Weights of a small image classifier: moe top_k, held-out accuracy 87%.
Rows from block 10 of a small image classifier, named by matrix and row number. Rows with one number within an expert belong to one neuron, the router's apart. Each number is 128 + 32 x the weight over its row's rms, rounded and kept within 0 to 255. All counts start at 0. Numbers have three digits each.
After each expert's rows are labels from the 100 images, of 14976, where the router gives the expert most weight on average: "responds to" is what is common among them. Only what is clearly more common there than usual is listed. The data: telescope images of galaxies (Galaxy Zoo DECaLS). In brackets: how many of the 100, against the usual share in percent.
# router: router (model.blocks.10.mlp.router.weight, 32x128, trained with AdamW), inputs 0-127
# gate: expert gate (model.blocks.10.mlp.gate, 32x128x128), inputs 0-127
# up: expert up (model.blocks.10.mlp.up, 32x128x128), inputs 0-127
# down: expert down (model.blocks.10.mlp.down, 32x128x128, transposed), outputs 0-127

# expert 13
router.13:179178162141181118115139119118146160134176110108097112118088135090120126080110096108119149101120201141143100114117137176082118134154167088161101112102158090165099156094121075096108132176128121112117086140115142154122128169144124071115124065136171093145230154105112110145125125151148154158178120155158183125090187057050143118091167063164128149090128139077102147076083133127134088142145
gate.0:128128123074116128146255128128128128128128128128128128211128128128128128128128128171128128128128128128128128128128229128128114123128128128128128128128128128128128128128128128128128128103128128128128132004128009135110169128128128128155147128128022128013128128128128128128128128145128128102128179128128128128128128128128128068127128128128128072128128129128128128149128128128128128136128
up.0:128022050082120128138218128128160112128128128159171128069050197128128128128105128128128128155128153126066128128128128128128128128128159128191128191114128128128114128128128128128128128077128128166128128128128128030128128086128128128151128055128128128128128128128174128128128128111128128128088114128128128128128128128128128213128125058065132128099128143128128128128088149068000085128128
down.0:128128128154128128128088128128044128128105128128128128128128128001129128128128128128000177128095128195128066146101128128128128199128126128000128128128128129128128155128128127068128128128128128128128126128128128128121128128166128128128105111128095128128128128128067128118128119177128101128128090224128128128152128128128128028128132178142128143128128128128109128128128128128128128128182
gate.2:128128128128128128128132128128128128099128128128128128013128128168128128128128124128128128128119128067128128128151128128107128128102255158128128128128128128063000128149128128128128031128128128120128128128128128128128128128128128124151128128128128182118040128128128128128128128233128128128065128128128128154128128115172151128218128128128107128114128118064128208128128128128090064128040
up.2:128128032212128226128128128143128128128128128128128128128128130128128128159128141128128128128128128000095149128128128128087128128128128037128128202128128128100128128125128128128128118098128128097053161128128128128128128128128199128176128128128128170128128128128128110128128128166128101128128128128128128157128128097128128128220165143128128128128101122128128128151175157128010128128012
down.2:128128128128178128128157105128108127128128128128128128128128164166128128128128128059168128247128128073128128128208128128128128128128128128168128128128128128128097000128128128128087128096128128128128128128128128128255128128128128018128128128128158128128128128128123128213128128110051107128128096128093128104128128215128128192128128166128069128128128128128128128128128128128128133128084
responds to: shape: star or artifact (62 vs 1.3)

# expert 19
router.19:124116134109150063120049147061135124097154137139113112170085138101111093089072161113115138136099132162102088079119125153092103080191166078143096134109071103146130065130095170136101124214137111137141077075149063108149183123113126141155099067102105167152140097132132140163098082106106129090095085146130116137133177094072172133116127163138094107161159137123126096126066099167078152141113
gate.0:145168115115110121205129184175154134044133118152166145143164109164051136158084174128120087136127129138138139127112178167121165133112076104120135141079072133157099173109119140139088106144091090153157090163101101151153158130134142122010113132113082130154111123196135106124138137105131141088094141149099109153130177165102153119082126141105155131211121095129191123123109071086171118095119
up.0:130157141110108099190088181155160154076137112142189149167145107145086175134096149132089090130123127170150132104129146191125191128144074101102136119127085117168124207127135110159105083119084126119178121155106124143174154139149113136020084106106071156142108123165124082105116142096115156114081122146102094167104170160099160092114138149106171125194161056129156128135147069111179120105121
down.0:134135098124145135217135136179146147078116120152150128126132144132135139100131123147105108176095152132095141067084068150125229149145034134055110149133140149120107159085110148122129095131103133104113100177071092170172092159082147122136083108145102122132081125188155100100126155123139114087124066142070135172121133132103147131115120224112127187165128145133196139121108118140138149086105
gate.1:127213079128126128128128116128128128103142134128129128099128251128128128120128159128128128072089128211163128091109128128077116129128128128105000126129096130187128192109114128201078057128079128128128128128142128128128128127136128128128128128134128128209037128128140083128128124128112128136128086136188164128143128128128099128195155129128128126128173149128128128127128128128089128098206
up.1:128133128128070128128128128130128128128128128128128128098128182122147128160127143128139171077128148255128128082128128128086128128145144128113128128128128130130128128042119128233115114115128128137173128060205047128143114128140128101128109128130128164175074049133150124128128089102122128128110128099185128202128128128128128128224128128128128128137128128115128128127156128138128097084251
down.1:132000128128136128105165107159128114128128128128101128128171128128128135193124140128128128146164128069109128128128148128128186128128132123128208128128128128101128020128165103128128195128128128117128158128119128132075128107112128159128022128128171128126128114159128148204026135126184201128173180128108128128114128128148137156128128042106128123108066131149105128128150128128128127128096
responds to: roundness: cigar-shaped (55 vs 8.1)

# expert 17
router.17:141164108105131101157100131138127123132182091091105129134090111103151128103113120156158121166100183104137075074112048173142092090137122183139164170110134055097147071129142107090115132118119151098160137116138137071172140136109043156113155089118133125150161106108166112105078107165084130133156078111144190167163161097082159111114139110081155079089143088197170142136108112174089182112079
gate.3:125128128128144094000128128128129112128128128128113128128039128128128206176128128128210154205129128148128125114161128128128128190105128173162090103112128193128148128174128128128203192128128128128128128128147092116128141169090128128128128128128147128128131119125080128087134118128145128130128128128091128128128147128149168104123086113128137128072128096128026165128101128174128115154128
up.3:128169128153135186128128119129014059128126125165128238130159128156128246120128128128127128128128128101129128128128122128158128110079128128128128149177128096128255016133128102128128107128128128128128128128142128128109128142175128128102124128128128076128128128128128128128128128128128128128149128128128128128141113155128141187128128128128105081128128128128128109057009199128128128109128
down.3:128094128119099144167128128078128128143128128128128128136110131124128000056128128255128055050128128128128128184128128143211116128128128128128128245140128128128128128095128128128128128128128138163128128128062128089128158115179128128128128128128103218128151176128128128128128128128128128118082128128128128128236107128128128077128128128090128128128078128128147128131134128128156128128128
gate.4:121138177128133127074138141101128113091120116131171128131130128230047128137152083123069232119136159046130126148234089129219131124128128148160128124073073121118136129128170128038128174117128105130126128041098125166136122128133136110147127113100139139135094095121127180128149097132128080146128118128122134126149128128143119176128128136146103054111129073171124148126102128127109127128121
up.4:074108213214130117126128134200164128071113086128132065128156128128137153131112139130111131128128123128060212128128156128098129142128128090128130123157100133124101129063067139178114130117124110058127130128116101124145121127128105174176109142153105112157130118136127129121081126186095129121128162124128128143088128091141069132126128149008059128128150247136126119137128077124128115126138
down.4:128120128136128128062128129144095135102058130241128188128123135142085123148193128080121140105128138121090127128132118029191127128116125128127096128065083128145128128171137112098127128209132091128153255128121128131128128153104134129142133139128132124134128101121053123128128128128135194121074130128128133132164170142156131108146150128163106120128128066127128210128124186128113194156111
responds to: shape: featured or disk (65 vs 30.4); edge-on disk: no (62 vs 24.7); bulge size: moderate (33 vs 6.6)

# expert 5
router.5:145144124164117157128134159140127088189147137115098122163099120146137047101102089123107107185143132169134155075136086196112176100072126070086114126138118128098104039165081153082077125183139094160134134122090134121178114118058084121129089114088140141132113129128157127092164157121158134138129103190103159068070091101132148087124131158134100061136143145175167117104152130139059142173130
gate.3:128128128069128128128128128128128128146122123129128128128128128128128000076128128127067128128128128128128128128124094128128128128128128128116128128128128128128186128128128128128127116128128184128083130128128128128128128128048128128128181000128128141128128128128128128128079128026038128128128128225128128213207187128142128128128128062128128128128056128128128128128128128154128128128128
up.3:128128128128128128128128070128128091093128128000128201128128128128128128125128128128128214128128128152182128128128128128128128019161128128128128128128086128128128128128128128128128175128128128128128022128128128128128128128206128010128128128128128054128128128128128115128165128149128155190128103128128128128128074128128128128128128253128128128128213128128128128128128128128128128128128
down.3:128128128128128128128128128128128128128128128128128128128128128128128143128128000255128128128128128128128128128128128128128059128128128128128128128128128128128128128128128128106128128128128128128118128128128128128231128128128128128159128128128128128128000128128128128128128128128128128128160143128128128128128128128128128128128128128128128128128116128128034128128128128128137128128128
gate.4:176155133112142116112134148125095116102124164123147145091103206130180143078164110159174134107180099127075084081193099111119152145074133159134078100168174107096130065110131149054161146132199123121112120101077093145095113192127068112097096151100124129118109163092133188154165136127139079128138143175127111147079119113189098118145166057125125152159113146117101133134149173134173175155090
up.4:090126143150085117137128130148142155141109086152094122162144067104083109143113144092089113125112162136163160159063159152138115121166134117088186133093079138170153195151134101177115123091063127144145122147176138096159192089126191146144138086137125147127170077156089049105112133121091170126108117066116140105173127128058119138199098226116106116075145113141130135119096135145080090122146
down.4:125073119092161127115141112114104140094179147102124146182135127134105136150176099190118105112112112102137199092103094130123136141100166134147119152066130122100157170150089113156091181157134106141096142128150189175057080052129180098188159108108140110206123131172106098099178156137146043076182117133209125110116150118094117151183127153131133112097087134092131123120136112112089107107119
responds to: edge-on disk: yes (44 vs 5.2); roundness: cigar-shaped (34 vs 8.1)

# expert 20
router.20:156112145167180116118105120122188097144158076155090152129135138096125106151096159177163147141105103073137149115125166191146144158124163170142081105146149091145147134155086144168127106194138099076069104148116136122073114159112104127154158071150111143155057094085146077134096101093121109072158108198118136127102130065128056150112091117201147165135115138118108110096113168193096157134078
gate.0:047129098129152145141063099163135121175128145140165108172140149113149144083132175087146163132141151122106067099151128111150128098137093092173112095187119126130137096081135057155109073174172091134087111121145146158166186167131105161207115097103175098101173115071151113174121140224140162092154143126155107095116140097051120124122122093102147158137147148116184129143143141153105137096099
up.0:124148141123154100114163140139128146125127119120175142027170106152120127079088123138141127198129125137175117082154123172129105212125141149095136179071177137114169126099094140123089108068136177112105161178162119095068114127130123129119156142163052141097078119100152169138135125082119172120093076130126155083074129158145139105100111170114042147124129095128082120171152123161118136148206
down.0:087116104134042114117137140181095118145149126161124129162115125119092128102205138139171154117184130104132116094114063051109164090092111171138123133123139126168202196129110121097053116172137105145126150106219141145109143143051086131111125091084081104131145102107112143168132125088124111139129144136165193167108125112079166145128194110098128143093148085114111176166143127113107146122087
gate.1:128104097121103123175174202117132150146163190119168103085118097096107130148152099152099108155129098155132142132125127079092141121142133135127124132034110195155196126134075118140131107173121148166177094201133196104124123179121112163127127117134094135128130169163155144088113155077079116118129084191088127134137130025200130102054137168130122106128146097128134075095133111129119141115151
up.1:120106103117069186159181127131145116116114157140105128105128071166132147126137115124036140092084132091134094180164140141107116198060127128127081106150088128125127150160153092116128132214051120126147117151123138160126106174098120215125065113155069106118119165143147146055122095191146126142128111113096143130175128085152138090124148180161127120127186101128122136086186131117115123074137
down.1:113107187117124102196163087110204154128113092099110156115121089166149093158130115175163123138138186112116054176126126128099140036139155148195152113113131125132140118081103133158131128136130107141108111128200142137168099091143129110105213119121117134129201085108152177117077112130101186129117119157165127216114128127115142143060105086085134085110094153151115102114134119182144109108100
responds to: roundness: in between (63 vs 33.9)

# expert 21
router.21:166107054135133169140116122105088158117149122097137130171112120126188110118133147174139188139084097148156126056101142150109131088105099161164088116154142136099150103179125140088170105116090127103085110130145133108134103160095093107169115104096141172144082191122076146169169153165089133128132096099143189077165122073120091155139092140125073108066108110193083180157079191136077150100158
gate.0:128128128128128128053128133149180113128128128128146128069189110128128128090128128128128128128128128128128134128128179128131159236128128134128128116099128054128089128128128128128128128128128128128234026128128128000128089128128255128128128168153128128153128128199128128154128128128128128128128128128128192128128128128128128128128128128128128128068128097128128128128128082128128128128128
up.0:136128232128128130128128128128128128128128112165143137128128128128128118129128000196128128199211128128128116128128128128128128215144136131128145128128097210000128128140106128143128128121203128141128128128128128128128128128091128128128128132205000126148128128123128150128102128095111128128128112128128165128128111128104128134128128128103134107142128100128120116128128079128128080128174
down.0:208128211128128114128140128171177123240111128230128128128117054128128128155128093128142128128128128128128128128128128120128128128128197193118164128128128159004128164131128128128122128128141128128091128093128128128128128128077150128170128088149128128128120128128124128128052128128128136128155128128128054005134128128128128128128082228128128128065114128128128128128128128128128128128155
gate.1:135106115117156149128144094150116154123081148130181173075120102078129149058129120104054145120156109126142042144079099117121127145087073136132120090107155125124124137160110121125144117148094200114122072121171086119157138099136157117155180171135114088132099113132172184164164153085101215138099170170095139149126179120122182123046110173138181135079136134166056140106147129126161106123121
up.1:177083135121036121097197113141120154102142169115151152096123100156126142162098112063124131176162128142171110162113129032153139150094098126122122166167120106104084132141127095130172155150101176127108139089163088107153109060194137101122195092145164118139104150141155180099136123052097144139114130133110114140102171173075175151104090128149161137100122099173041140136162136148150118120117
down.1:130092176126160111127125168087186108115130076070097112187131133181153154171139115144127112132134181113056154127196103119110171150214153102145063140106125133197111066073139082089171156143117149161154089146112148121126154111120104063100101115140154104161185119144122119121108124078147187169138109124128095125092111137072144134068156123176082120120122170098168121119107079162127108134145
responds to: shape: star or artifact (36 vs 1.3)

# expert 6
router.6:109218096132111124147129147154091163072133080130156126160090136114128097130128178191145157100156122139128078086094111201120139129090180079109140142123126134103115069136125161090118155163166114114123137140100156083187120161125150130082106115113100212070108112092083092191128103111072125132112120118128154146104143093104177042122119158133136083194076117102124126176140109177130173135138
gate.0:128128128128122128113128128128128128119128128128128049128128128191092128128128128063128128121128128128095133128128128128128139128201128128128102128128089128128128128128036128128128028128128128128134128128211128206128128221128128128128128128000128128131128165128128128158128128163128128128092128101128145128128128128128128128128128128222128128128241128217117128160128028128128128089128
up.0:106128128047128128113128128128128128128090071128128128169128128195118128128128128111104128160128128128128064167128255128128179128175128128128110128128122075128062188128000128083128078128128128052128182128128128128149127128128170128128128128128040128128128152128128128128128128128128128128128128091149142128128154128128128128126128128128081128128134173128073102186128126049128128194128
down.0:128240063128128128128128128128194143128128008128138128084128128128128128128128140196030128101128249128128128128128128128128128128178128128128111128128128068128128128128128128128128069128128128128073128128128128128128128128128128128128128128128119128128128128128128128128128129147128217128128179128128255128128160128128128128127128128128128128128143128159128128128128164128123128163128
gate.1:105184109089193121128104165130123096164103164135149072141160112167120163075084076115098125067156091153180025127152096116170092174110084128119136167138146086099149104163149156103111155066160200138156158075116102127113136149091141129079120147109117088107102138130087149136102177105155152095138100128149124038153130131168097105108156109108139148173098157159119097154166178151138105146121
up.1:178127094115130172129129097083071137136168136130158113084115165136145140079098118067114118166142108218149076126137069108107148150073132166105141060117160129114120059207165131135142126116148172143126103142093128162156203118100063127063155184101141186077087113137123127089180123117148139165129125096080096135130150140135119135174138155109057144160139139128113167124100125158180106140120
down.1:109091131106125101133095126146083145189115101122079091165074133128152107094116202177140156148097137125129124098084116113108071143149124102116171147126129102177100132159127140130154133143103082101133223139098149065101178116124197084164086171117130106170229098114109100174079174102094166079153142137103143119151121163125128088083133132122162126194153129152096103067115142141116148146168
responds to: roundness: cigar-shaped (27 vs 8.1)

# expert 12
router.12:135160155120156132168078145137116121086116094161118153095089060143100125151111148170093095172108102145189114100169105206185120138150183122098105096100163060108145096146099105111092137174099169126112119095154125099161117168149124157120116148099144094054154127098091135158119084078074118098129071120088153087156099154115107082132092106154177125121141151123155149227096093128097170103156
gate.3:133138145186120130126125149109126086158112145108159117131127128115097104126156134104114070141135135116173093167153110033102117166158089107099120132152144115078090148224156094104159150167175077108075133126117087150221111131168114114053154135087099156121115173123117131217148132177169138111114160190092167164078122160141149103138123084132106148153087123140173099114119149124095161083137
up.3:133108141168134112121136158128137055135143190145155126144114158113094088133094127106138098148118105114154113115170137061107138205144107151059163129147116118096094118193125112118216138114175109063070114119111129137245093128127095124100128139069089134109172106139106145165145092185138122128112126149120162136108161152107111056163125106124120163125134142189179072132125175120115162079156
down.3:089102177134121153151115184052092125114151144088087105080104121134163072144119186121116095121057161150101152140168132192080126161147143124092137144143129167124165119156137135155119158159122126128147065171087126128143154136060128164090153101106139059147105163128137095146117060178105107131128112091098145141208079138050119158161122154178106146153151082154125083078141146152096130158164
gate.4:079093094145055166099137089143064108113135119114163139105106117121144126164097139117103120132168145121129190107129088113130128154170091139137120150166139130186106202111097139210110161151139138121208225124131132164149127035144149112113144153197144113103133128109200082084139120117122122135168076137162139132112085101090111113106150161082138171119169122144058131132125114141086113095114
up.4:111129124153189129121082151162094100060084131130156129095112162085142134102141111133151134130151104176086140116079101084139162135114157105125076092136107164177101125098175132169161129127141138141124131146126059130124122147121112120103137161118153081155116131114130021138083131209105107112142166093152109192074169137160161141047164122124107124166124220079168137130075140127188107128159
down.4:137125128138192151148066157057097136101142079108154150142119151109170138079126147151091134120136169147140190093128050058138124119070132125062108117166124202163165116153118104136180092141178143133118137124173091128139117139129052115158147166150146127128036152123108114130112082128154081097129116125140158163100126116171104164080183090143124092123122196123129126120072147135174178127130
responds to: shape: featured or disk (73 vs 30.4); edge-on disk: no (70 vs 24.7); spiral arms: yes (59 vs 18.8)

# expert 11
router.11:105120131061156138168165190078136163181115096120147131171101194124121135090089125190144177105118129140092091116172117127150119087109165172112096141116124157113135074111082142124104087069103124092105116092117113146095150204091150091104131098179173170099097138084089150139106063078103107139099140122133135134147155128102082194099114105171133144075067130109071092107171151091106155110152
gate.0:118175181122128177166128111096129095114066170109182124119102120143223125126139125128088123157102082144147134115113090140141133116116167115118084158153091134134102066072128169129126125177088186130144062153047156194108199136128097145065136117165147124091087127146117079111120120139043143105166113078115098095083130120132124164118132157122151134149152143139159148138144173135136130178054
up.0:147137170124091136122148116111125118123089144114145163116129156187215138166132166110103125153094109143163129137115122098124149115115147124100096147131042127156105066061181133176215100129167134093151093215085151162122199172113100130033137091148152109102133127106092097129136110158100116126165157123140094124095126103134113157079124182139110075127172119112110129132104180187126127175098
down.0:122149099171159127132112143184133088155130154105082121184118147069081127174107079161036116046129105098109147091129183128086093160143130094092058121125109112120116107127160125104103165159135183115143113152111108154120133102112159096073166143131199138138158190097108230119135133130134085137110158140129125129069186175141129153177143164138132147103121094122142131186130097116119071123139
gate.2:122086102126109183106156140097155153135069130119054159134124138151137177129079100083120057114098126130079156143115078101170113176159121156184113152103132139083099085181164129162060113157178129161156087108167123153063107116093128132164081170081173157131129130085072168110094140148108153153164145117151136097110178115177173139185099119082114099162156138142121126177098180142103103119124
up.2:095087103146100167128133124186122124157122139094130139152129171126174108132098126099120111088110110087099189195094153141168137166142101135113179140113159142045117076115135128131128086186176152110124101109155098116083144077101132109156136136090161155082178121050098185086119129112165088135087108068095139100132178144184158128239111110134110137111121141091122165173145132119143133187148
down.2:187146126119163148082166214107163112074102121113108189088153140159113102147138144132135131148093109058080110126143137152108125127112124131131142108153185110099149123135141144123130119112187110148137118163180117159124189120094129144106117111087113156150159153083113165138092185079093121201115063160107161164096136129091144118121153080116123192065091139137046143141132175103086083164057
responds to: shape: featured or disk (80 vs 30.4); edge-on disk: no (55 vs 24.7); spiral arms: yes (49 vs 18.8)

# expert 4
router.4:111146139079149094103163155160146140104152123107136128171187148127141147141101175116102118141140139088097109083168203146151170072135146172091124120100071179119132078154113150083196142118128071110138121095098126162193121165136117137111115060111166168143157059089141159109167078157114184113103124145125168133205120131104130112082122153170126117137191142093177090123143119177159158162075
gate.0:120084094126098132171177112142197178160101123077213113107123133159114130125037118124162189128118130141125131111189142148127150076109089073125122142113159079137135088113128121134145099126149134162120217150170046154150116091096128070093098145133111147124101095138114109172137132144194167159109198104111115154139094114106123094133155080124169101128130158100090127171136171145172090128086
up.0:105120134158134153119087102094004084135089144126137159095135191161109104148171113142103122119166090101168131108098118112120135124093219146167152127156122135091145130076131130117109120111124101155114113103168116160140116181146085159111191081120068081175192162124069141049163128103133170156137113173133084134133140180119128169066092135144105171111113120113130109069126113138165125138146
down.0:079113113151097149120143107123117145125109153146119096124164074127141148216128104117189179118114219104173125141161155132147156072128119128215096105118138104151113121076111113161195113112086137166123143092174115115156137142119105085173129098178188146125129097146143090156066130138117163171057157141135159125152072082077086121077133122088169117114106136095110191129103116153131071120110
gate.1:128130117143144152122093131117133134141110186124076093136117101149096117135122126125167135006165154102088136114134132116174173132139043181170122138171182132179123114129150143100194111103149185147114105138182147193140101101132146136146108123105158111090113082077076174082122067140153137115102092162097156153130115035151137056134123152101145118123131178169137160117120099090161123128136
up.1:114153079165164173133123147148120095115096129112068156133132160176085140065126100127135132046148163101081124112138153111172137096175056108152141147129158102156115103082163124123165163097129164129129089140172108198161137130131115144144128128126164056090079117097080151079150064094133134147089113127131158187127086127162135082150174091113168142114125166185183094184129146085165082106123
down.1:131183167063207088153118151090152158117084126133146143091136205169092154062123159108087172121212132117107123137159166095129132096123124096111088106128086132097092158116118127110133142081149144163108074125138132108120136137171139131131117146087167075209094122101083119166127173085096100157145119127153166119138128189139168163090104078170105071146195109129118093123109161122130108176105
responds to: shape: featured or disk (99 vs 30.4); edge-on disk: no (98 vs 24.7); spiral arms: yes (91 vs 18.8)

# expert 7
router.7:145177143075154136179129075159108145171150112158107123111131149143155185146146131108121176158126150145151137107070086138082149074172144147136147157158085092102147085167135127077129141160105125130085125127115106149176147101086078179098128129182184154120117106104152126147138123131158097180180113202143167135115108086086027115157137153065129155179099159073090146172177139115077143129132
gate.0:109122122083247104175112103104133110127119158161061103163093084146150133139167133162125130103079137114099148116110129160141112113184101109119136121154144125074127130102114157127060088169128117142117113149128167174143144099120203109106115106162120172085134129141126105115072158134138216114136053162181153142149037115081115105150100124104161152182100180105147138161173130140091121104109
up.0:104113111074229106158127077114138108123120163151065084157101106159164120161170137137136132092108129106100170129117122129130100164177096112119154135160122132068147131105136146131047098134122129134111128151126149157146141120127221107132102089162125158082138128118135110098076158144145204108148022174189137117149063129090104075157117115144152151171101163097160120155171118166081106133123
down.0:084161129137047133110101103164112138142112141098192131081146160082075136107089088095172127088149124124118094118153109010130137191130060146167153146125118139131146118139127075146167149099152140187138143131103073146159114150121072125098103145152157120190107136083152136136134107146122123142124134143114122101170218141196167124132157090170153143179127113135140090118083163089162128106076
gate.1:134098143090085113098037094118134137117107119151073123127179124132131125118184095180132121117114123120167148132088123044140146168051022101116128111164149135163132128124110137120130140157181161198150151142130155154157173141109124142163118163123131141133100103125126128091093109158143152147154139156153125125151081124100083104078158112144158050137153124107133148056104087109139230133179
up.1:139138163084151063105135099138175106108090114135155126132125139108094128108148149153164163188112132116153131124121133042096123157139087046137138143133137174150125053100077050132096185110129162205166127131122114067160129125096069150149106187152127146159072117085168143177116106046139139129123120136165066137169161123158158162099170144120165096125131161147110101141113102112155151135162
down.1:109187148112181130118201085084114082128079116134087163093129128170124166187133092093194146185158139127175116136140127122072157065172119137168147127139109113132134110106095133154090130076187118154146055139155093108166149138078112137184159095116105112160128061152114144148125125086146149128119139186183141100165131119065120191068103097095148114118115136125090117122153184119149083137114
responds to: edge-on disk: yes (51 vs 5.2)

# expert 28
router.28:091163078084149145179131173200131119148169137128140096147101156092107135164122160116103169132156182166165111138117141192163124108160146104120130167133115090145109058199125123109109170057113085120084076126192114157115108071117130120107154171132135163144103109061071133168126129142096109102120135080135143165155113097140135087132137155157059083154141106148085136174146112129063199120139
gate.0:155128128128132129128176161124132128121128148128126128149131126128070104128191130128128128128103161175128128151080130116124127149128145111160162133096128099128079128170150063250153124103127128049136127156108013122114128128035117126128170115128128134086154149116128080128130128181117128128059145128128104184122092128121152128127213127128128129128122129128128127039124117236128128128187
up.0:175138128049129127128160176128153128111148126129127128095189092127129152109056155130112147128128208137135064230128236126173034128128116125134128128156127120125174127127128128125138162128087118123128118128129136128128169128050140128083177000127128090097176128128127130130050135103126081128128110087129128091128128128128166129100121131106128123128137121128112127123143072128128134128127
down.0:088093034094099157055127128098131146126128132126128162128126154124180104134120126128127124128097121128128127215128128131199128125133128135144115146128127055082111128129128128117186159129128134128128124128181128128093139124116129128128128155120131095128119128128142128148128066130241105144184128128128203114124116128128247069129128105128074129128126138058128074131214132096097133193083
gate.1:128045128128128128128128128128128128128128172128182128128128128065128128115128123128128128128128077128128128179128128128128128128128128077128128128178128128128128128037128128128128128128148128128249164128128175128128128113086128090128128128128128093029035128128128128128238128239128128031128128128128128128111128128128128128128128128128130255128128128128128128128127152128128128128086
up.1:128128128128128128121128128128128128128128128028128128128128128128128128128233145128128159128189128127128132128108123128128128128156128128135128255099155161128126128128128128165128128255128128132088128128128128128128128126128128128128128128128163070128128073128102128128128207128128128128128128092128128128128128128128117131128128255128128128093128128126128128037128074128128128103128
down.1:128128128128146128128128128128128115249133128128117128144128128093088128128033128128241128128132128128128113128127205128128070128142128128128100128096128072128165128151128128128150223161000141128128128128128128128088128128128129128128128128129128128128128089128118128128128128128128128057128128128095132128128128128128128128128167128128128128128231128128128136168128128128038128003128
responds to: roundness: cigar-shaped (40 vs 8.1)

# expert 23
router.23:104107136115181109173164188115144176125227115119166136158137109189108104124166136159168083153099105188145116099179108208184137137130154156093105143120048136154147096148116113114090164082103110090152087144123110166144140170128076171114078120133114136161137123157102099132163166130095085097154149134211160192103125137115102140144131186082111116159151124128143123126108156162090177121115
gate.3:069128107110099110162101072138071160156109110130121128137114082165151088139160105137127156065157165144129129118130139050159119184180065091130151124180128066093148103113135136165143141172083033115136137125154115150158106135169113125163127191106161163105115157116120111154144143128171214167086183118169108144139141072102119110144097148145134122059108113161184103108071130094106137108105
up.3:218110159073118134118166125151132090133135166174178067165154101084119151083135187127180173105128154150091062110080107210131096086112118096187120149084120118149105128149056134116149134138141186129102167099095141107077131119122179075115142156088125101141184039135129135074134130138184095102118102090119127101105174116159116142093134120123153144147171139112130139117117175122153124120112
down.3:118109107140123137141083118199131155118110206126145121093074074114134108167102153111127179127125105132122119134127110126102119126117088095111138151098136202106125095172124197130114137175199161124113144126094155130083149157089116123145147146154118193012130084134177162103120156149162137028137170113138145133074106209142126114116150104138098176152112110059106099121151137148148148107137
gate.4:128128128128128128128255128128092128128177075128128128128128128128128130128128065128128128128128128128247128157128128128128128128128128128128128128128072128173128137128128128128128128119255128128128128128128128128128128128128128128128128128128128128128128109128128128128128128128128128128128128128128128117183128128097128128073128128128128134128128128128000128128128128125128128128145
up.4:128128128146000128068057170089128128128063098128128069128128128128128073128128128128128128128126128128128113128128128213199128128128128128128128077128128128128128128172128128128128128128128128082128128020128128128128128136128128128128128128119128128128128128128128128110128128128128128157128199128128128128161128000128128128128104128128128128128128128128128128128128128128255128134128
down.4:128128128128128128128128177051128081190116122128128128140139128128128128128128002082128128128128128128150128128130128128128128128128128128000128128130128128128053162000164098098128128128233128128128106128128129152128128128128128128128128128128128128128128128128128128128128128111134128128128128128128128128190128128128128141128128063128171128101132117131128128128128081128184100128128
responds to: roundness: round (42 vs 20.3)

# expert 9
router.9:050140122141187110129147153127156117103079103089146140096106162161126144117161093127145130098109092189092199130156120234159120103130128146098122144154143103108166143128095152149120188117142132147148107146159123125119092183171160162108114087134182094122103126077076134145087091093115071150081153141132112170130193127114132160117094142202083178109116103176176118130115052121102157109092
gate.0:128128055145128128128128128123125094106115182128115128152131181120137128132128135121128113128135128134128093121128044096110129123125128102113128164197164194128080085128127147117126128115128134255127128021136128128128134128128136128142212031131160128113181094128082128130128128127118196155128123128126160117188128091170088128145130072129141185128092183129087128188126132128128134168128
up.0:138133139125132131131094111121121121127137096082130128098128130128193000129133083128128129128128136082128124115167128128128115152162128132117127140184131230167127128140115085062141115108190129168128125150087128139129087125076139057068128064128133128139122038128128136147128128119100132128188193133124128115128127135128123128128183110115195128128122128128068130128131126197101050128131
down.0:128128128118128128128128128128128130074128128000255128128128186128128128128128167073122128128128128128128128128112128128064128111128133128128128128113128128128128128128128128128127170128128128128120193128128128128255129128128251094128122128128128128111142128166128128128094129128123117128128032128174128128128128114128134130128238128128128128128128128086128126128128128128128128128128
gate.1:128125128128128128128128128128128128128128128128128119128128128128128128090128128128128128128128050147128128128128128128128206128128128128128128128128125128128128128128128128128128128128128128210038128000128128128128128071217128128128128128128128046128107128128224128128128128128128234128128128128089064128128128031128178128128209128128128138128128135128128128128128128128128128128128
up.1:128128128128128128128128036128128069128128128133128128124128128080128128128128128128128128128128128128159128128163150125128128067128153128128081128128128128130028231128128172128128128128128128128128212000089128128128156197128128128188110128128124128128128128128128128128128128128128189180144128128128128128128128128000128128128186128128128205128128128128128138128129101128128128128107
down.1:128128128128128128128128128128128121128128092128128128128128128128128128128128128128128128128166128128128128128128153128128128128128128143128000128128128128128115049128128128128128163128128128128128128066013128128018128128128128128250128128128051092128128128128128151128128128128128125128088128128128128128128128128128113128128128199255128128128128110063128128128128128070128128128128
responds to: roundness: cigar-shaped (32 vs 8.1)